{"train_examples": 44167, "crop_scale_min": 0.5, "task": "denoising", "activation": "silu", "widths": [48, 96, 144], "block": "basic", "init": "kaiming_normal", "residual_init": "none", "eps": 1e-06, "steps": 25500, "batch_size": 256, "lr_schedule": "cosine", "warmup_steps": 1270, "weight_decay": 0.3}
Rows from block 8 of a small image denoising model, named by matrix and row number. Each number is 500 + 50 x the weight over its row's rms, rounded and kept within 0 to 999. All counts start at 0. Numbers have three digits each.
After each channel's rows are labels from the 100 images, of 14848, where the channel reaches its highest value: "top examples" is what is common among them. Only what is clearly more common there than usual is listed. The data: telescope images of galaxies (Galaxy Zoo DECaLS).
# convs0: first 3x3 conv (model.decb.0.0.convs.0.weight, 96x192x3x3, each kernel summed), inputs 96-191

convs0.88:438545511453553522427445446660457458468521503577494486474486469521457540479540485527500504481566513453554472484503522444440448497458485522476532504427477530554569492556449525560443570497577476477540516459542571509378504444494433449488511555499567449538456531506475433493524482458532480524
top examples: edge-on disk: no; bulge size: moderate

convs0.28:504507432541453536518482520496472485497457508453502470454527416465474491490486542483552594457527470502448501517530472409482520515520472474671477590505470478454517486562489502444566441523488528458499456487483510448431526556477536466447464528476516484503530486418519489445457506523557565523
top examples: spiral arms: yes

convs0.73:498471537544314561471434507518463542464508485484448546457499504495538477498712540496469481478423472505581487495456424564538541544459506515540501448480528499484473502535446485487454518607522523477451473521526520518548529519473510544508509448492515507536442565477425458441469486460512465469
top examples: shape: star or artifact

convs0.11:453541519496525514580436432457469492449383456528547491496499509526522557448473450520522534501487447554542447478493508480521543512473460467333482498492555469567487538525505279465523534496519471495500485543507451459437450555447504457477531457517511526521511494543503509503438512523582397498
top examples: shape: featured or disk; edge-on disk: no; spiral arms: yes

convs0.51:469491519457559470463523486610526482535370549574487521480490491567548412510546525485474470526510502463518468482510418454463531501475501482451428515484495502513505465530490476513531536521554480549471520527468460525437533528482499469501515463515449490498430490487495509499505430492422524485
top examples: shape: star or artifact

convs0.8:465491520553501535577388442496520492475435560512575448489539514541500539449473406497504558522572468544522470495511466546516499498502470497527470609455585477502530528519443355534480507516560510492446513559491538515424508505413515469497489552442524501459516485425513456530398534514468569534
top examples: spiral arms: yes

convs0.90:518487461447483519514529496451483508445495468452489518474460460532550531494495548525578467514492466559470559514488516477499450494524434512409503571480490503496495625502467489444456489461540476481540452456456542528406476480413530482517603559558478537457467456520492480520403489501470576549
top examples: bulge size: small

convs0.56:398540465531458514447481495458447473421408482528468550499482544466517495521451500487527553556469372489464510487525512456454466507540529519545516540521547438475488466496496300486544523478470505500519484558555486467475513499471550536547510509571491532477501456488505492511492479538569455500
top examples: shape: featured or disk

convs0.53:503502479489514507489491527462452520543490496495452523595535484475534499524493551527460503513549486492524463477507474549455445491494494511506476471486487485435425490506523457500462491528503486494490508462515494511473588476513535565470470526559516473461479489481488478558488483566507499496
top examples: shape: featured or disk; edge-on disk: no; spiral arms: yes

convs0.95:481488533534561520476487493478488524470492468552473489533530526501515467481424484483476532508528457517501550519495473457498488522534494451474443413478548472464490520514420356557532490525473536544495480508512465529477458524505467474525417530480519510526436481474571490514493473535469491483
top examples: edge-on disk: no; spiral arms: yes; spiral winding: tight

convs0.1:531467560527503448481527483491510492553487523526533484472499532447496498461494602491497522488546523548525497434509516475491475504477500561476515453500525486526572484485517553556541517559505530479471393437448526495481551502457499537505524465512528426544541495446474517510471480424520469463
top examples: shape: featured or disk; edge-on disk: yes

convs0.71:489503474515532422441405466425484542511461504494429515512537528511478485417433484492456492503491536491418443466492494550512477406523535467498530459516459478549501478520481528550481503481528503517482525548491468544501431463451534494481485497527512500422472491506486512543392473487529469466
top examples: roundness: round

convs0.14:531527508512485522466492523400554501487578467505496499505498526531459500442470487479484516531534470490520502485556504520551428504449501464482518542502517529442474518476472444465533466488554475518530521462475483469453521534554372459415515478441562516501464507461518431495524566515466525552
top examples: roundness: round

convs0.59:509487419527486535453479517576498531539503477511549530536484476463506510489518466478434550523532491538465459442507486523498449541532480522512524523531485515501523507470474521488527496514481512486483416526465502474348514514534459465512496511504484389612531409459444491509429501491465530498
top examples: bulge size: small

convs0.84:507456436525526569520497593435453592519466521423494601539518439451517562520529481498517568525506454528513444454563464536529516499571413546563451486463481468421524526559579527453513445535484515416483471523527529428473414483523535524509486477554566502494481542549473519446443480542574385559
top examples: spiral arms: yes

convs0.7:474454527496511483527443451535431475501530493532441519509516469518457524440521523541466495545515525473525439514503529532539483439450437483436522478499502510484453529584460394516495529474506458467483502526485491417436462549550508519518593528587525572496354473498452475458453461462573423505
top examples: shape: featured or disk; edge-on disk: yes

convs0.78:467516529460428477485521479522506552520400474505474526429483502524505439507477503515419481456492460513509415512457536506487534575519436491540489549500515536526483455547561390526446479477550512522488411512492461509421448468494520538467495463583511611578481515551548502413509542452537575503
top examples: shape: star or artifact

convs0.67:536449531491473581520533508524470525503537421444532557445510483481495548488468477519471497492448534516483489467511440494507584551559463483524484594479583493494470536472516449457571490519528482490523533470461481535435451455443548486480587470472488575511528504467531526454438497513443547491
top examples: shape: star or artifact

convs0.61:501514449492547481497568473521500459519522530468448554491544522505531504475392377500557499519510540520332537495514489482504470504508515539491514436525453514481517474533591485536495493384511474511462487497507478531496517500497484515491502503549484480493515485459445471558467493405488530469
top examples: roundness: round