Weights of a small image denoising model.
Model: 2.46M parameters, arch unet, norm batchnorm.
Training: adamw at rate 0.0016, 25500 steps, batches of 256.
Data: trained on telescope images of galaxies (Galaxy Zoo DECaLS), 44167 training examples, 147.8 epochs.
Rows from block 2 of a small image denoising model, named by matrix and row number. Rows with one number belong to one channel. Each number is 500 + 25 x the weight over its row's rms, rounded and kept within 0 to 999. All counts start at 0. Numbers have three digits each.
After each channel's rows are labels from the 100 images, of 14848, where the channel reaches its highest value: "patch colour" is the nearest of a few named colours to the mean colour under the peak. Only what is clearly more common there than usual is listed. The data: telescope images of galaxies (Galaxy Zoo DECaLS).
# convs0: first 3x3 conv (model.enc.0.2.convs.0.weight, 48x48x3x3, each kernel summed), inputs 0-47
# convs1: second 3x3 conv (model.enc.0.2.convs.1.weight, 48x48x3x3, transposed, each kernel summed), outputs 0-47

convs0.37:372509464490514474501474500509507497509497517493528491497513494502507512492481472509514475520472511505481535480476501498486488480462518505485496
convs1.37:471530513476514495534514538486575496514462529479523497506510498509483516505464510552516535532493486479534492497550509466500519525494505484491472
patch colour: grey

convs0.17:382493473511460493492506497520487511484475480518477492493496499506507501484484496491506540510511512499459512496488508491491497481441508503463482
convs1.17:549491546473519543520464503445497473510488535503527517506491492510478512486483507505492468497467495517529467529555469507515525530523468482509505
patch colour: pink; grey

convs0.5:431512529459435515500510472461509502487500477520483499514499498488503495455495521492474498487532526497451486516516470463529514529483502515527507
convs1.5:500517488504552547499483497471502509552530544509544534510506510493490507481536536509467475507479525510497523537494478526496505474461499505473547
patch colour: grey

convs0.14:423477492507423474495494492517513489447499462511483520477477475474488501466471478474502491494500501486493518478492509476495493473457498502498470
convs1.14:601515487495530515488498522474493517499502521479519490526510503503510473504541506505492454530484504492496499527507513529476510469560472510480513
patch colour: grey

convs0.3:383486473520473468482480491507506491465477480528497496498502503495504519492473500509506494528501516520470515471484491485503498482451513499473487
convs1.3:467530481498539519537488527448531508524469547495546492518508493501474492505476494542508535504472487489492503525544497506488527522498452490484464
patch colour: pink

convs0.10:407514499470480487503481497481507485502493514521521456506521501499501523467480492513495456529512537511461500473496486464526508532516527504540517
convs1.10:465518487492544513520484517454548518546522546489545553522507494507475499494481518536529515538483529501496517521498484493490521489464515516483508
patch colour: grey

convs0.27:411492462523520493478493481488471510463469490516514510497510515511509517510505489550530516555509514515493481475459494508495527499457521518484492
convs1.27:453525492496511502545501535478541483543467519496518496497522497506474519502456497521498553500481502492512489487535482489502501559511467486480444
patch colour: grey; pink

convs0.34:374504487492445486507495517493517493508502478489488480487497484485513508481468480493500489476504495505480525489509503479492482467488484515501462
convs1.34:612508501498529485481481498486492517506549534505518541511491494508487480507530503523519482533493490506538520508492527513484523488525519507491514
patch colour: brown

convs0.16:426493482532484500482499479500459513496444478531489477508527508522495526478507487523502530534509527514463486475486510506514520496442541510482495
convs1.16:423532481483524534529488530468509486497468513505536538528512505501486494505458507521498533485495493484506473524537470490514514540493462493487469
patch colour: pink

convs0.18:498513506445448481481498470497493496475534504500532530496508497489500508494492510522520502499540507520464461481529439499531526552506522527523535
convs1.18:448548487558527514522501511494521529556521533490517493494544511513501501497470501503517531516462534526481501501455484516484512482470511506473513
patch colour: grey; pink

convs0.32:488490523486411493497484505508480492475504483525488495488503491512486531457502493512500491522535537509448476477511510465532529550503532499528485
convs1.32:460545465504543530507481527473505499492538540494529545529519500501490462520493525488496501507474495500493503524470483535487506451497483511441507
patch colour: grey

convs0.7:467495525460483536533513401486484515476497531496507516509490508508498447453476510502509498481475494490460484522524508497526515509489488501504504
convs1.7:467499523524559559490497525519484513553485514499522486486511516505504557489516542512458491506500508541462493523511499499535509477497509491464512
patch colour: grey

convs0.29:388501462506543491503504490497515497512493534479547476488519500492507500484472471501494500495474489491489538494487507511501473480458511500472499
convs1.29:462508515481552498526501519487534510515451502483527489498500500506491547481466506573512527516504489502504502505554504462522516546499495489496467
patch colour: grey; pink

convs0.40:516473507512416497492510495522481497428521473529479528490485493495485498463518504518502524516529527493469472485504510465525531522470525496494488
convs1.40:430534478509530541502476539484490485486489529503522490521539506483507496507506536486455485493468494510467498511504484528496506464508451493448490
patch colour: grey

convs0.24:493489542486433507483498487474500482457536492536482522516496511495492515486533538518469498518535533510485476499528478469545532548506515494484496
convs1.24:448512476529539539513489502482509488527536551498540494497507518500481504517512517517470524487470496510476537529489492542492494462460470493455519
patch colour: grey

convs0.25:477483478476465459509460501519480476478475501506533511487521502510484547477510486528515467543494514503493513480467480497504521517436564497501521
convs1.25:465545476509497488517516534483531490496502512496523533520528499508500449526456518514545557503511512463543471534471507500466534508501511495499496
patch colour: grey; pink

convs0.43:484535500462537543559521510454492486541492525498524507478513483465517487457484496492484459467487522487494506516501549501510519513506485527539506
convs1.43:507538491475537482469476494492507535551509507525513529521502500498505508485515578528492507529502533535507514480477468491506517495467553529483512
patch colour: white; pink

convs0.1:408501541499455502479504496487527489465498461506472498527480493483496514495482533480465483485535505520468494513512465459510496499496476509482477
convs1.1:572500498533536518490498463503510506526571537507523509495489495497489494507543489513461513499496495515486539543498508533494495488472481495472535
patch colour: grey

convs0.19:484462539544529517478501506504570456489510488477501504493477457439508508496478490463463492478503490492505510523510500487536498501530467499477478
convs1.19:531506490515551488491508475504524535474504493498504463511487500494509501499515487536459538525509474509420553535510515510513488503481472518469473
patch colour: white; pink

convs0.13:502500475537501533497562499492484491488494496496503495477495464473485478500472482480538499468540482452484470487548546473516488518539488504502454
convs1.13:509536495475526478490441512505516536496505510524466460521506500511513497502501506499479472518470482526449515453498491526522508500547488533454456
patch colour: white

convs0.38:509481535500416488478483487520497477459509479538489527498497492502478532475526515501491483539541535506473485484498494465530524534494534483512510
convs1.38:448540455515517531514495516469515494481527532495530512526523501493499457516500505487483507487478505486463510552478491536477491455470464503463516
patch colour: pink

convs0.4:428503478519492524494506459477462532474476489513499498518504514517519508499510488548521570534501497496491467493474504519502519501438506516492506
convs1.4:432514500492524542528494527491510478543453511509530511494507514497481539483476525518462516488492504498510484507541467492529497546515472488479463
patch colour: grey; pink

convs0.31:478495463513575503498505490489531489500494519476537519490496489464507497518473484484508497492464464492557545510474490529477483455458482513482497
convs1.31:566483529499490472504520488503516525533450465493484450481493503503507536480490490545514513520523508499512497493531507464500503561532507506536485
patch colour: white; pink

convs0.12:499485499534565515501516534488458491529463483468506491492496470472483510496501509499487499482503454504510465502505517441498433459474493487495512
convs1.12:551492500482502483472501488517530527494494477543483523512474486481510483479536502476463545506543518509463512513530505536541506543519488530537477
patch colour: white

convs0.20:385507464511540503501505502499513491501487514489518504506512485479512505516470491488494498494478479489509530521484502516478482445458476499469499
convs1.20:576475553478487482498503481498496508511471488495503476493486495510486535479489486549507479505523509493519506518547498462516504567515504490546500
patch colour: grey; pink

convs0.28:452487528486431473496467492523481480484520488524505492508515494507476559464502513505475467530505523525455504471498490478535521525483535494510510
convs1.28:451533472502564531521501510482528510495514540483548529527507507499496463509481508526499531506489500502498510556506491520498509462456474497465507
patch colour: grey

convs0.22:402493477512448495490504503520479515479468462525458503496501511513504502484484495500514539511527514504459498488489510478487509482452507512475472
convs1.22:562492526497491531499459499451487464511518549526511543504491487510475495507499508484505474493463492521553466512530477523497529515537480481512509
patch colour: pink; grey

convs0.26:371506487487444501497517505506502516510511481494488464496501492497519497478480485495508530491525497486461513495496505477498489496483491516521489
convs1.26:551486537475537525508460493463513496525513549497525559502491492513484513476499519507511437539467511522527500515522477513508519489516515508499518
patch colour: pink

convs0.23:379505492505463513514491469485478516490497493512489481522518512513506518469509495535493528511486516504458503483488514501515495498457506512474487
convs1.23:431514495489562545526497525493520495529476536500550525505496518501482522507483520541470525506498488501512494518543499497518511511478479484459483
patch colour: grey

convs0.39:487490478510438498478499487510471507431484475543485527496494512514499502484533502526519534557534534499490464480484511479505532517471525489493510
convs1.39:432529474494498535536482546465510465516463532507529497519540494484487501495479520477476508480465517497480474510519471523487500512493457484477479
patch colour: pink

convs0.35:429509515516457549494489466449505516503502503535484479518511504513522518474528514549491533541510521494487457514490477486518521530514512500503497
convs1.35:426505478499551533526487520485514474533480540511558530500501509503463527493502511531467515509492490483489532514513488510492502519460488496462492
patch colour: grey

convs0.0:479478482487550485509500516485539474546468505473520471478514462486491507488468479459515454506472478501546555497476503513475484473502520511516521
convs1.0:584512485492491433490513492502516543479493468494507518511502481501514469489484476515538506528528523491505491513477509472485508536498536536535492
patch colour: white; pink

convs0.6:489470509485424481484501482528512480425527490521503548486484481473487491461485504500526488526523523484481496470501493461518522522483526496507503
convs1.6:479544467517531522506482539461527506510491526484513462529546510492517490499512529501471482518453519505458508517480492527476504454508468501453488
patch colour: pink; grey

convs0.9:380498494504459486499494499517495505468474473517471504509499515506496513485480510495507512499511510517458505478499492477493500478454494508461479
convs1.9:582486526532458517485490485477500494497559543512502525493478491500474487530525489491514500479487486525557488518514517523495517477531489483517507
patch colour: grey

convs0.15:478517514435446505496491505474503481473512502511491505496493496481505505475483526513494480495530541513464465496517482466541539573514510512525486
convs1.15:483548474519555517513480504477514519562533544500528508515522510507492496501507534515487521510463521522488523512460476521488503472467504508452519
patch colour: grey

convs0.42:469481553457452485514483484524491477491505499491514496497487473486487521436483502459455452485478502510472523505500504487544507505486501496520546
convs1.42:509513497498558535492515492511503536484509498485534523519498508492529483482526530508471496513520527530454496577506490509530500459454492514477526
patch colour: grey

convs0.44:440483479518458500495502490515451505492462467543468464504509504522493521491499498517508508546518528509447483479479527485509529505452527502484499
convs1.44:450520486480533531522468532460511490501471534507539559533511493499480481500465516506494516492485498502507464531538456504520516522492465498487472
patch colour: pink; grey

convs0.21:429490482464442440490476495529494491448491478515500507488484492497493524486461506478517470521508504524475523460495496482498497480465512504479492
convs1.21:594514510518500509515507501477517537520539527475510503519498495512512453512510489501531514514482525529505462538495504526486521461540486509513520
patch colour: grey

convs0.46:508493497478500497483561511543439469482500525493527531501501483488500488507493530507546482493543519508481487503561502488544503530485520490478536
convs1.46:504536498474482491506446490498515488503567492536449487517501505476530488488503521484469516450474526543504501507481463507549489504470493479502514
patch colour: grey; pink

convs0.41:490455507539424494490481479518499490436489471527490516490504497503479523475515479520497534535503503493489486489473515489518523506435523485486494
convs1.41:455524456510530530512499537495486478471469519495548512514522518498495473529483516510479503485506476472475493550520501529499506500524442503460463
patch colour: grey

convs0.8:386509468496516484513490504507491494504489507477514491500508485486500521509457488483502483482483471511487538497500503518474478446469484504468481
convs1.8:595485555497492485494505480519483533506521498493504491499476502523495502508485480543521514498527500512540476520529526475517527535536502493535504
patch colour: grey

convs0.45:441510491450442452466502481524510492446511501502505529499471495479492494499457498486526459487509507506464503477522450476504498510493499508486487
convs1.45:571537497539539510515504517487516538567532533482504467514517495520506492502524494517516524525465518530483503507483509528480511476528493501480512
patch colour: grey