Weights of a small image denoising model.
Model: 2.46M parameters, 40-pixel images, norm batchnorm, activation silu, widths [48, 96, 144].
Training: 25500 steps, batches of 256.
Data: trained on telescope images of galaxies (Galaxy Zoo DECaLS), 44167 training examples, 147.8 epochs.
Rows from block 7, named by matrix and row number. Rows with one number belong to one channel. Each number is 200 + 30 x the weight over the matrix's rms, rounded and kept within 0 to 999. All counts start at 0.
# convs0: first 3x3 conv (model.mid.1.convs.0.weight, 144x144x3x3), inputs 108-116, a 3x3 kernel for each
# convs1: second 3x3 conv (model.mid.1.convs.1.weight, 144x144x3x3, transposed), outputs 108-116, a 3x3 kernel for each
convs0.55,248,202,162,185,184,167,135,147,175,152,148,68,232,219,234,304,289,383,179,205,209,181,186,202,173,168,193,292,279,272,206,208,189,183,200,179,278,281,325,185,204,193,223,221,197,161,205,233,180,215,191,212,225,173,225,223,260,203,212,223,189,184,190,213,229,151,206,213,172,162,197,197,156,170,162,180,199,202,235,241,241
convs1.55,319,230,226,225,192,209,151,160,170,103,121,60,195,208,195,266,265,324,174,224,286,202,192,212,219,199,182,240,209,268,198,176,198,176,163,126,204,229,238,193,208,195,174,177,145,192,210,202,206,213,191,241,240,241,224,216,237,196,194,195,181,183,183,155,176,111,221,224,197,223,225,203,202,196,161,208,210,203,171,196,209
convs0.56,209,180,169,254,217,158,254,251,169,200,183,198,195,172,189,182,188,199,155,175,186,181,190,209,182,187,200,172,185,182,166,191,181,150,199,186,204,204,190,218,169,180,171,132,197,203,191,184,227,171,190,205,178,180,258,193,233,306,255,237,243,206,206,213,205,189,233,200,178,160,190,201,193,200,209,200,203,198,165,180,160
convs1.56,257,203,198,248,226,194,231,198,182,177,190,202,198,188,201,185,207,213,159,211,223,163,202,229,160,166,219,186,170,186,192,220,219,208,241,258,204,244,231,197,185,183,148,146,157,222,222,210,243,224,177,235,212,178,203,155,175,205,198,212,229,255,242,160,202,202,146,222,216,160,228,235,208,226,192,214,199,160,188,184,143
convs0.57,175,155,144,184,186,167,200,215,152,160,172,200,171,188,217,179,208,274,199,212,197,209,219,202,189,202,201,205,194,176,195,174,188,226,216,196,222,199,164,207,157,140,197,189,185,213,169,161,199,176,186,202,194,170,198,199,226,196,223,256,176,193,237,248,222,199,225,162,177,181,166,209,208,203,171,209,217,180,202,204,187
convs1.57,240,228,208,233,200,177,189,162,132,164,160,208,164,175,221,207,235,299,181,184,187,206,180,192,186,161,177,268,217,181,229,199,206,198,218,213,145,188,225,196,194,195,236,206,198,235,233,230,227,181,201,202,187,238,170,199,244,188,206,248,196,223,263,187,196,161,203,246,208,158,191,150,185,218,223,201,205,223,206,214,241
convs0.58,212,206,180,181,185,180,180,204,198,194,187,191,204,207,213,191,213,217,251,229,210,232,208,202,191,183,209,174,198,185,196,190,163,176,159,146,214,244,209,210,192,198,208,185,172,212,187,178,172,150,190,217,242,262,181,201,206,191,189,219,216,234,220,176,197,206,205,177,173,218,205,196,223,225,214,176,166,189,179,197,206
convs1.58,153,186,186,209,199,158,199,125,122,213,207,190,211,235,210,200,219,200,186,184,215,174,142,196,186,150,169,201,240,227,200,189,202,218,192,270,214,204,186,211,202,197,161,167,179,206,222,186,182,174,133,157,124,100,184,183,203,183,181,202,207,226,224,202,186,184,195,218,255,217,263,282,214,221,208,211,208,195,183,162,147
convs0.59,191,190,210,194,190,197,211,193,203,190,194,185,217,194,174,189,209,171,226,150,166,204,114,116,198,166,167,149,214,250,157,187,195,191,182,154,223,215,157,215,188,171,183,200,168,221,228,232,233,181,189,209,168,138,137,166,226,212,268,290,145,189,238,229,198,187,212,149,177,216,198,202,212,191,173,218,209,194,183,185,214
convs1.59,234,201,135,237,243,173,206,224,177,215,210,192,209,243,227,189,206,217,265,245,197,243,227,221,241,241,237,264,201,198,263,211,154,193,190,157,158,178,212,209,193,175,210,206,176,191,206,210,164,205,247,168,199,197,178,200,245,147,159,220,189,161,173,196,209,248,164,159,206,223,208,206,215,198,165,238,239,190,233,257,220
convs0.60,202,188,213,205,178,188,209,186,231,216,198,188,226,206,184,207,186,196,152,115,185,199,155,168,302,263,227,231,209,231,255,164,192,242,179,208,223,224,210,158,170,226,164,167,249,220,180,183,193,192,187,236,215,177,200,196,115,230,217,139,217,202,171,206,204,204,179,176,195,229,208,221,210,213,205,216,218,224,194,215,205
convs1.60,179,234,178,182,239,223,166,188,209,190,200,203,197,221,213,211,212,203,196,241,178,212,222,183,214,197,217,204,170,164,175,179,215,203,209,213,195,222,218,201,207,207,228,203,191,218,257,211,221,224,162,241,198,170,188,123,95,274,221,155,230,235,203,202,188,233,212,194,224,215,218,212,196,232,192,203,222,210,195,188,217
convs0.61,204,197,185,204,195,160,229,211,188,199,185,181,181,180,180,187,198,218,154,184,214,155,217,253,203,278,268,162,236,251,169,231,223,190,240,244,209,194,155,211,169,190,231,176,199,202,166,171,214,218,195,218,228,198,214,203,176,254,275,176,235,228,144,198,162,178,172,178,221,195,177,193,169,192,198,167,210,225,200,241,221
convs1.61,181,213,189,148,217,186,203,235,185,195,197,208,194,173,198,150,174,207,188,232,221,146,220,179,230,250,190,184,223,222,150,215,214,162,204,226,220,189,189,215,197,211,223,241,237,215,189,174,183,222,170,262,277,185,209,213,167,204,185,138,173,121,124,250,187,184,265,194,193,242,212,232,166,201,176,178,232,195,176,238,189
convs0.62,212,208,181,198,202,151,218,205,126,208,207,184,211,212,183,194,188,157,203,228,235,145,169,190,160,165,172,196,189,172,160,188,175,180,189,144,181,224,216,189,219,238,128,155,205,237,207,215,212,187,211,183,159,175,190,194,228,238,235,249,177,184,175,219,226,201,162,201,187,193,230,226,203,187,172,209,206,192,193,196,195
convs1.62,227,190,185,239,213,204,226,191,183,203,197,188,225,207,207,217,196,168,170,166,205,179,180,210,219,185,211,217,250,240,218,242,197,229,234,194,142,174,223,175,228,250,209,236,216,180,187,218,165,190,244,168,152,205,186,151,186,245,244,246,219,196,243,187,215,234,195,207,179,255,271,208,190,186,199,208,210,215,234,211,223
convs0.63,171,186,210,203,189,182,281,230,197,228,234,264,232,263,247,134,170,82,176,192,197,188,208,206,201,226,193,222,219,221,204,203,183,215,230,188,207,172,183,188,193,227,180,198,252,199,224,201,195,213,184,149,173,189,194,201,206,207,196,186,194,210,203,169,209,221,207,194,197,277,229,188,170,191,173,184,216,178,153,174,168
convs1.63,191,160,169,233,160,174,289,200,247,219,243,238,180,207,192,140,160,120,219,177,181,212,184,208,167,186,250,220,218,199,209,202,214,219,222,263,160,180,202,187,194,207,248,212,238,220,202,217,220,193,217,145,160,188,187,182,200,204,210,224,161,177,202,199,206,161,217,226,188,244,211,172,180,182,191,209,204,200,202,196,194
convs0.64,191,207,199,180,181,201,215,175,157,170,186,202,206,202,221,227,196,229,203,240,195,148,185,201,133,179,260,218,222,185,187,220,228,195,221,231,192,172,236,207,161,201,169,146,190,218,184,187,213,226,220,163,173,180,187,235,241,240,207,222,254,216,183,194,209,219,185,197,254,187,196,203,217,196,205,214,217,204,187,193,197
convs1.64,232,209,189,249,221,180,222,192,174,211,198,176,229,214,208,198,216,195,233,209,257,183,179,204,216,177,182,166,197,196,227,213,178,221,173,188,215,212,232,128,199,258,181,235,225,171,210,213,165,197,220,193,208,226,217,214,202,176,201,192,183,183,193,164,206,219,176,187,209,168,168,203,220,207,193,228,213,177,225,204,183
convs0.65,158,229,221,220,255,196,202,197,106,181,192,199,190,200,205,189,199,216,191,195,217,210,210,224,213,228,220,163,190,197,202,211,212,223,262,258,198,182,188,198,168,187,229,218,231,223,184,159,218,181,176,170,143,120,159,164,149,200,234,215,175,215,241,196,231,186,211,202,192,192,165,170,222,214,207,202,181,166,240,189,187
convs1.65,283,256,182,223,201,157,183,189,164,210,195,180,215,208,203,202,204,214,185,191,214,207,174,193,197,177,192,194,198,162,171,215,221,193,252,250,290,281,222,250,208,161,197,133,123,327,283,197,249,206,178,159,160,165,129,141,202,181,178,224,234,226,253,176,179,207,188,196,210,212,218,230,195,243,216,197,228,196,184,184,187
convs0.66,158,164,151,181,190,189,172,207,213,190,197,242,200,202,244,192,218,258,242,225,219,232,215,240,246,229,236,202,181,170,177,157,150,182,186,176,233,267,235,241,277,285,211,264,256,141,176,197,188,200,205,204,195,176,178,198,189,195,203,218,153,159,174,204,197,213,153,147,195,142,145,170,194,179,186,209,198,208,218,217,206
convs1.66,199,211,193,188,220,184,194,200,163,206,212,236,194,187,203,187,174,190,181,187,201,199,228,226,232,223,225,269,273,246,212,204,203,213,200,211,45,121,126,119,212,171,127,185,139,213,171,160,236,192,156,211,185,168,167,187,193,181,200,190,158,155,146,226,228,233,231,210,205,233,218,213,202,203,200,214,220,210,228,228,222
convs0.67,241,214,201,210,211,194,213,188,173,178,155,163,177,171,164,173,177,176,178,221,214,215,254,260,169,206,230,187,205,205,216,210,190,188,199,164,230,212,197,251,195,156,277,224,153,164,179,161,229,221,178,247,232,160,208,181,203,188,195,221,167,182,210,157,191,187,172,179,166,188,198,194,208,232,212,201,241,225,206,226,196
convs1.67,182,211,184,221,240,194,192,213,187,198,206,221,202,211,221,172,174,206,149,132,218,90,96,173,190,160,220,240,240,199,245,236,221,155,170,137,173,161,239,122,133,224,198,173,236,230,211,200,251,230,208,265,272,236,216,197,252,166,169,225,243,204,220,226,238,202,216,236,233,190,201,208,163,182,199,162,200,204,166,195,214
convs0.68,233,182,209,238,204,220,212,196,210,184,186,220,188,183,206,187,195,187,183,170,203,158,172,210,153,191,217,164,201,236,192,184,214,179,171,180,173,211,199,173,190,197,182,191,207,235,190,165,230,194,174,241,219,178,153,186,179,153,211,200,154,184,200,187,200,206,175,181,199,169,161,164,169,169,197,204,186,206,204,191,190
convs1.68,200,205,189,194,197,184,207,221,208,182,193,177,199,201,184,212,213,182,220,236,216,191,228,239,186,211,225,234,206,183,211,157,185,200,169,193,179,212,194,191,216,212,170,179,196,251,190,158,254,203,177,210,195,189,187,213,225,173,204,209,152,174,163,184,172,197,194,175,215,212,190,217,178,199,221,179,210,223,196,227,230
convs0.69,178,202,246,190,201,245,155,165,191,208,182,201,196,172,194,187,188,186,202,194,168,238,222,211,240,241,224,179,207,190,203,210,199,242,219,203,216,196,234,212,178,200,239,211,204,133,175,244,155,166,213,161,167,190,177,213,199,205,218,221,152,172,184,205,231,235,191,208,235,167,191,198,209,212,209,175,203,203,140,198,200
convs1.69,158,215,253,126,209,229,65,158,175,187,201,206,187,191,196,172,194,188,195,185,180,203,182,178,240,193,183,192,191,215,193,205,198,195,209,198,196,243,236,126,193,229,111,152,208,231,230,231,213,228,230,211,184,205,205,204,201,239,218,194,223,222,204,232,201,159,277,228,170,311,271,221,207,219,225,187,197,211,194,182,196
convs0.70,177,134,139,182,155,134,195,226,201,204,184,187,220,186,183,211,187,179,208,200,187,192,217,215,168,201,221,190,220,225,204,209,234,179,166,189,196,202,186,199,210,189,173,172,152,220,195,208,198,187,220,202,182,214,212,208,179,201,183,192,195,152,185,167,193,174,190,210,200,182,235,202,213,158,146,218,195,153,212,203,192
convs1.70,236,186,195,287,221,192,332,289,235,203,209,177,210,218,205,196,211,214,196,171,199,225,188,202,273,219,208,213,204,204,252,210,206,242,224,200,199,180,168,207,205,186,199,216,188,185,171,171,245,202,168,213,196,137,221,241,224,159,214,241,149,163,201,218,225,237,158,165,213,166,154,214,160,185,183,159,183,192,130,152,172
convs0.71,208,159,156,213,167,180,189,162,197,207,189,168,213,210,182,218,209,158,218,200,199,229,213,214,221,203,217,196,207,207,183,200,194,171,171,170,174,199,185,213,234,210,208,232,220,255,219,215,264,223,227,280,239,253,190,197,200,185,210,219,174,183,201,173,190,189,196,231,211,222,238,226,166,184,184,181,205,206,163,190,192
convs1.71,224,211,158,225,203,159,193,181,167,168,204,177,192,219,168,165,176,134,217,206,223,200,204,199,223,221,203,212,191,212,196,177,216,171,170,207,149,162,145,162,210,190,170,197,166,191,198,178,185,159,151,160,141,140,217,206,201,219,230,199,207,199,179,219,226,245,221,242,252,246,246,268,200,198,189,189,185,174,199,183,183
convs0.72,220,188,210,208,185,217,214,192,232,193,199,167,203,210,159,210,209,137,238,219,243,275,248,276,245,222,247,176,188,247,194,182,219,221,194,243,153,188,182,204,230,228,206,251,241,167,188,202,186,170,189,220,234,250,255,228,182,255,207,151,197,146,119,220,224,226,210,201,200,220,187,198,171,167,205,170,154,219,190,189,232
convs1.72,228,222,184,188,207,213,194,182,201,196,193,195,197,194,183,203,201,188,217,206,155,196,169,132,172,181,186,179,170,213,153,161,220,183,192,228,186,212,221,212,209,193,213,225,232,176,225,196,138,183,190,147,196,248,216,202,199,250,199,176,180,188,182,200,208,148,215,222,119,178,198,87,200,219,172,188,205,168,198,196,158
convs0.73,162,184,154,174,185,142,126,145,124,192,164,180,196,173,175,206,198,190,219,221,227,241,241,248,256,241,246,188,228,210,177,229,220,155,188,199,162,156,171,195,195,196,223,217,204,190,157,164,163,126,152,180,159,179,145,161,136,216,236,203,190,221,211,124,127,124,138,129,107,120,106,83,215,222,219,226,232,232,216,211,211
convs1.73,129,161,169,133,183,183,128,165,161,179,178,166,190,188,175,189,188,178,213,186,190,198,169,173,222,174,176,173,188,193,194,212,215,178,198,177,208,201,186,203,201,182,176,188,180,231,188,198,211,179,179,237,219,225,203,225,224,226,225,236,215,221,224,252,258,298,211,221,269,254,242,266,198,196,187,205,203,185,204,201,191
convs0.74,236,187,195,226,187,179,236,211,189,242,223,206,226,192,195,214,209,213,164,204,205,171,194,213,187,187,171,180,211,250,183,246,265,180,229,238,233,202,217,202,164,198,248,216,212,211,189,203,171,166,186,168,174,161,225,181,169,222,188,159,198,182,178,209,206,196,194,178,196,222,222,221,199,186,206,188,213,241,180,212,207
convs1.74,171,199,216,186,186,210,236,219,232,190,204,189,205,214,222,206,220,222,141,203,251,176,204,211,193,208,228,202,236,254,141,168,235,194,189,235,224,207,247,249,223,222,231,226,230,153,205,193,142,238,218,136,221,226,185,199,189,220,214,181,212,192,156,223,239,202,206,218,210,194,186,196,185,204,212,215,219,205,213,238,216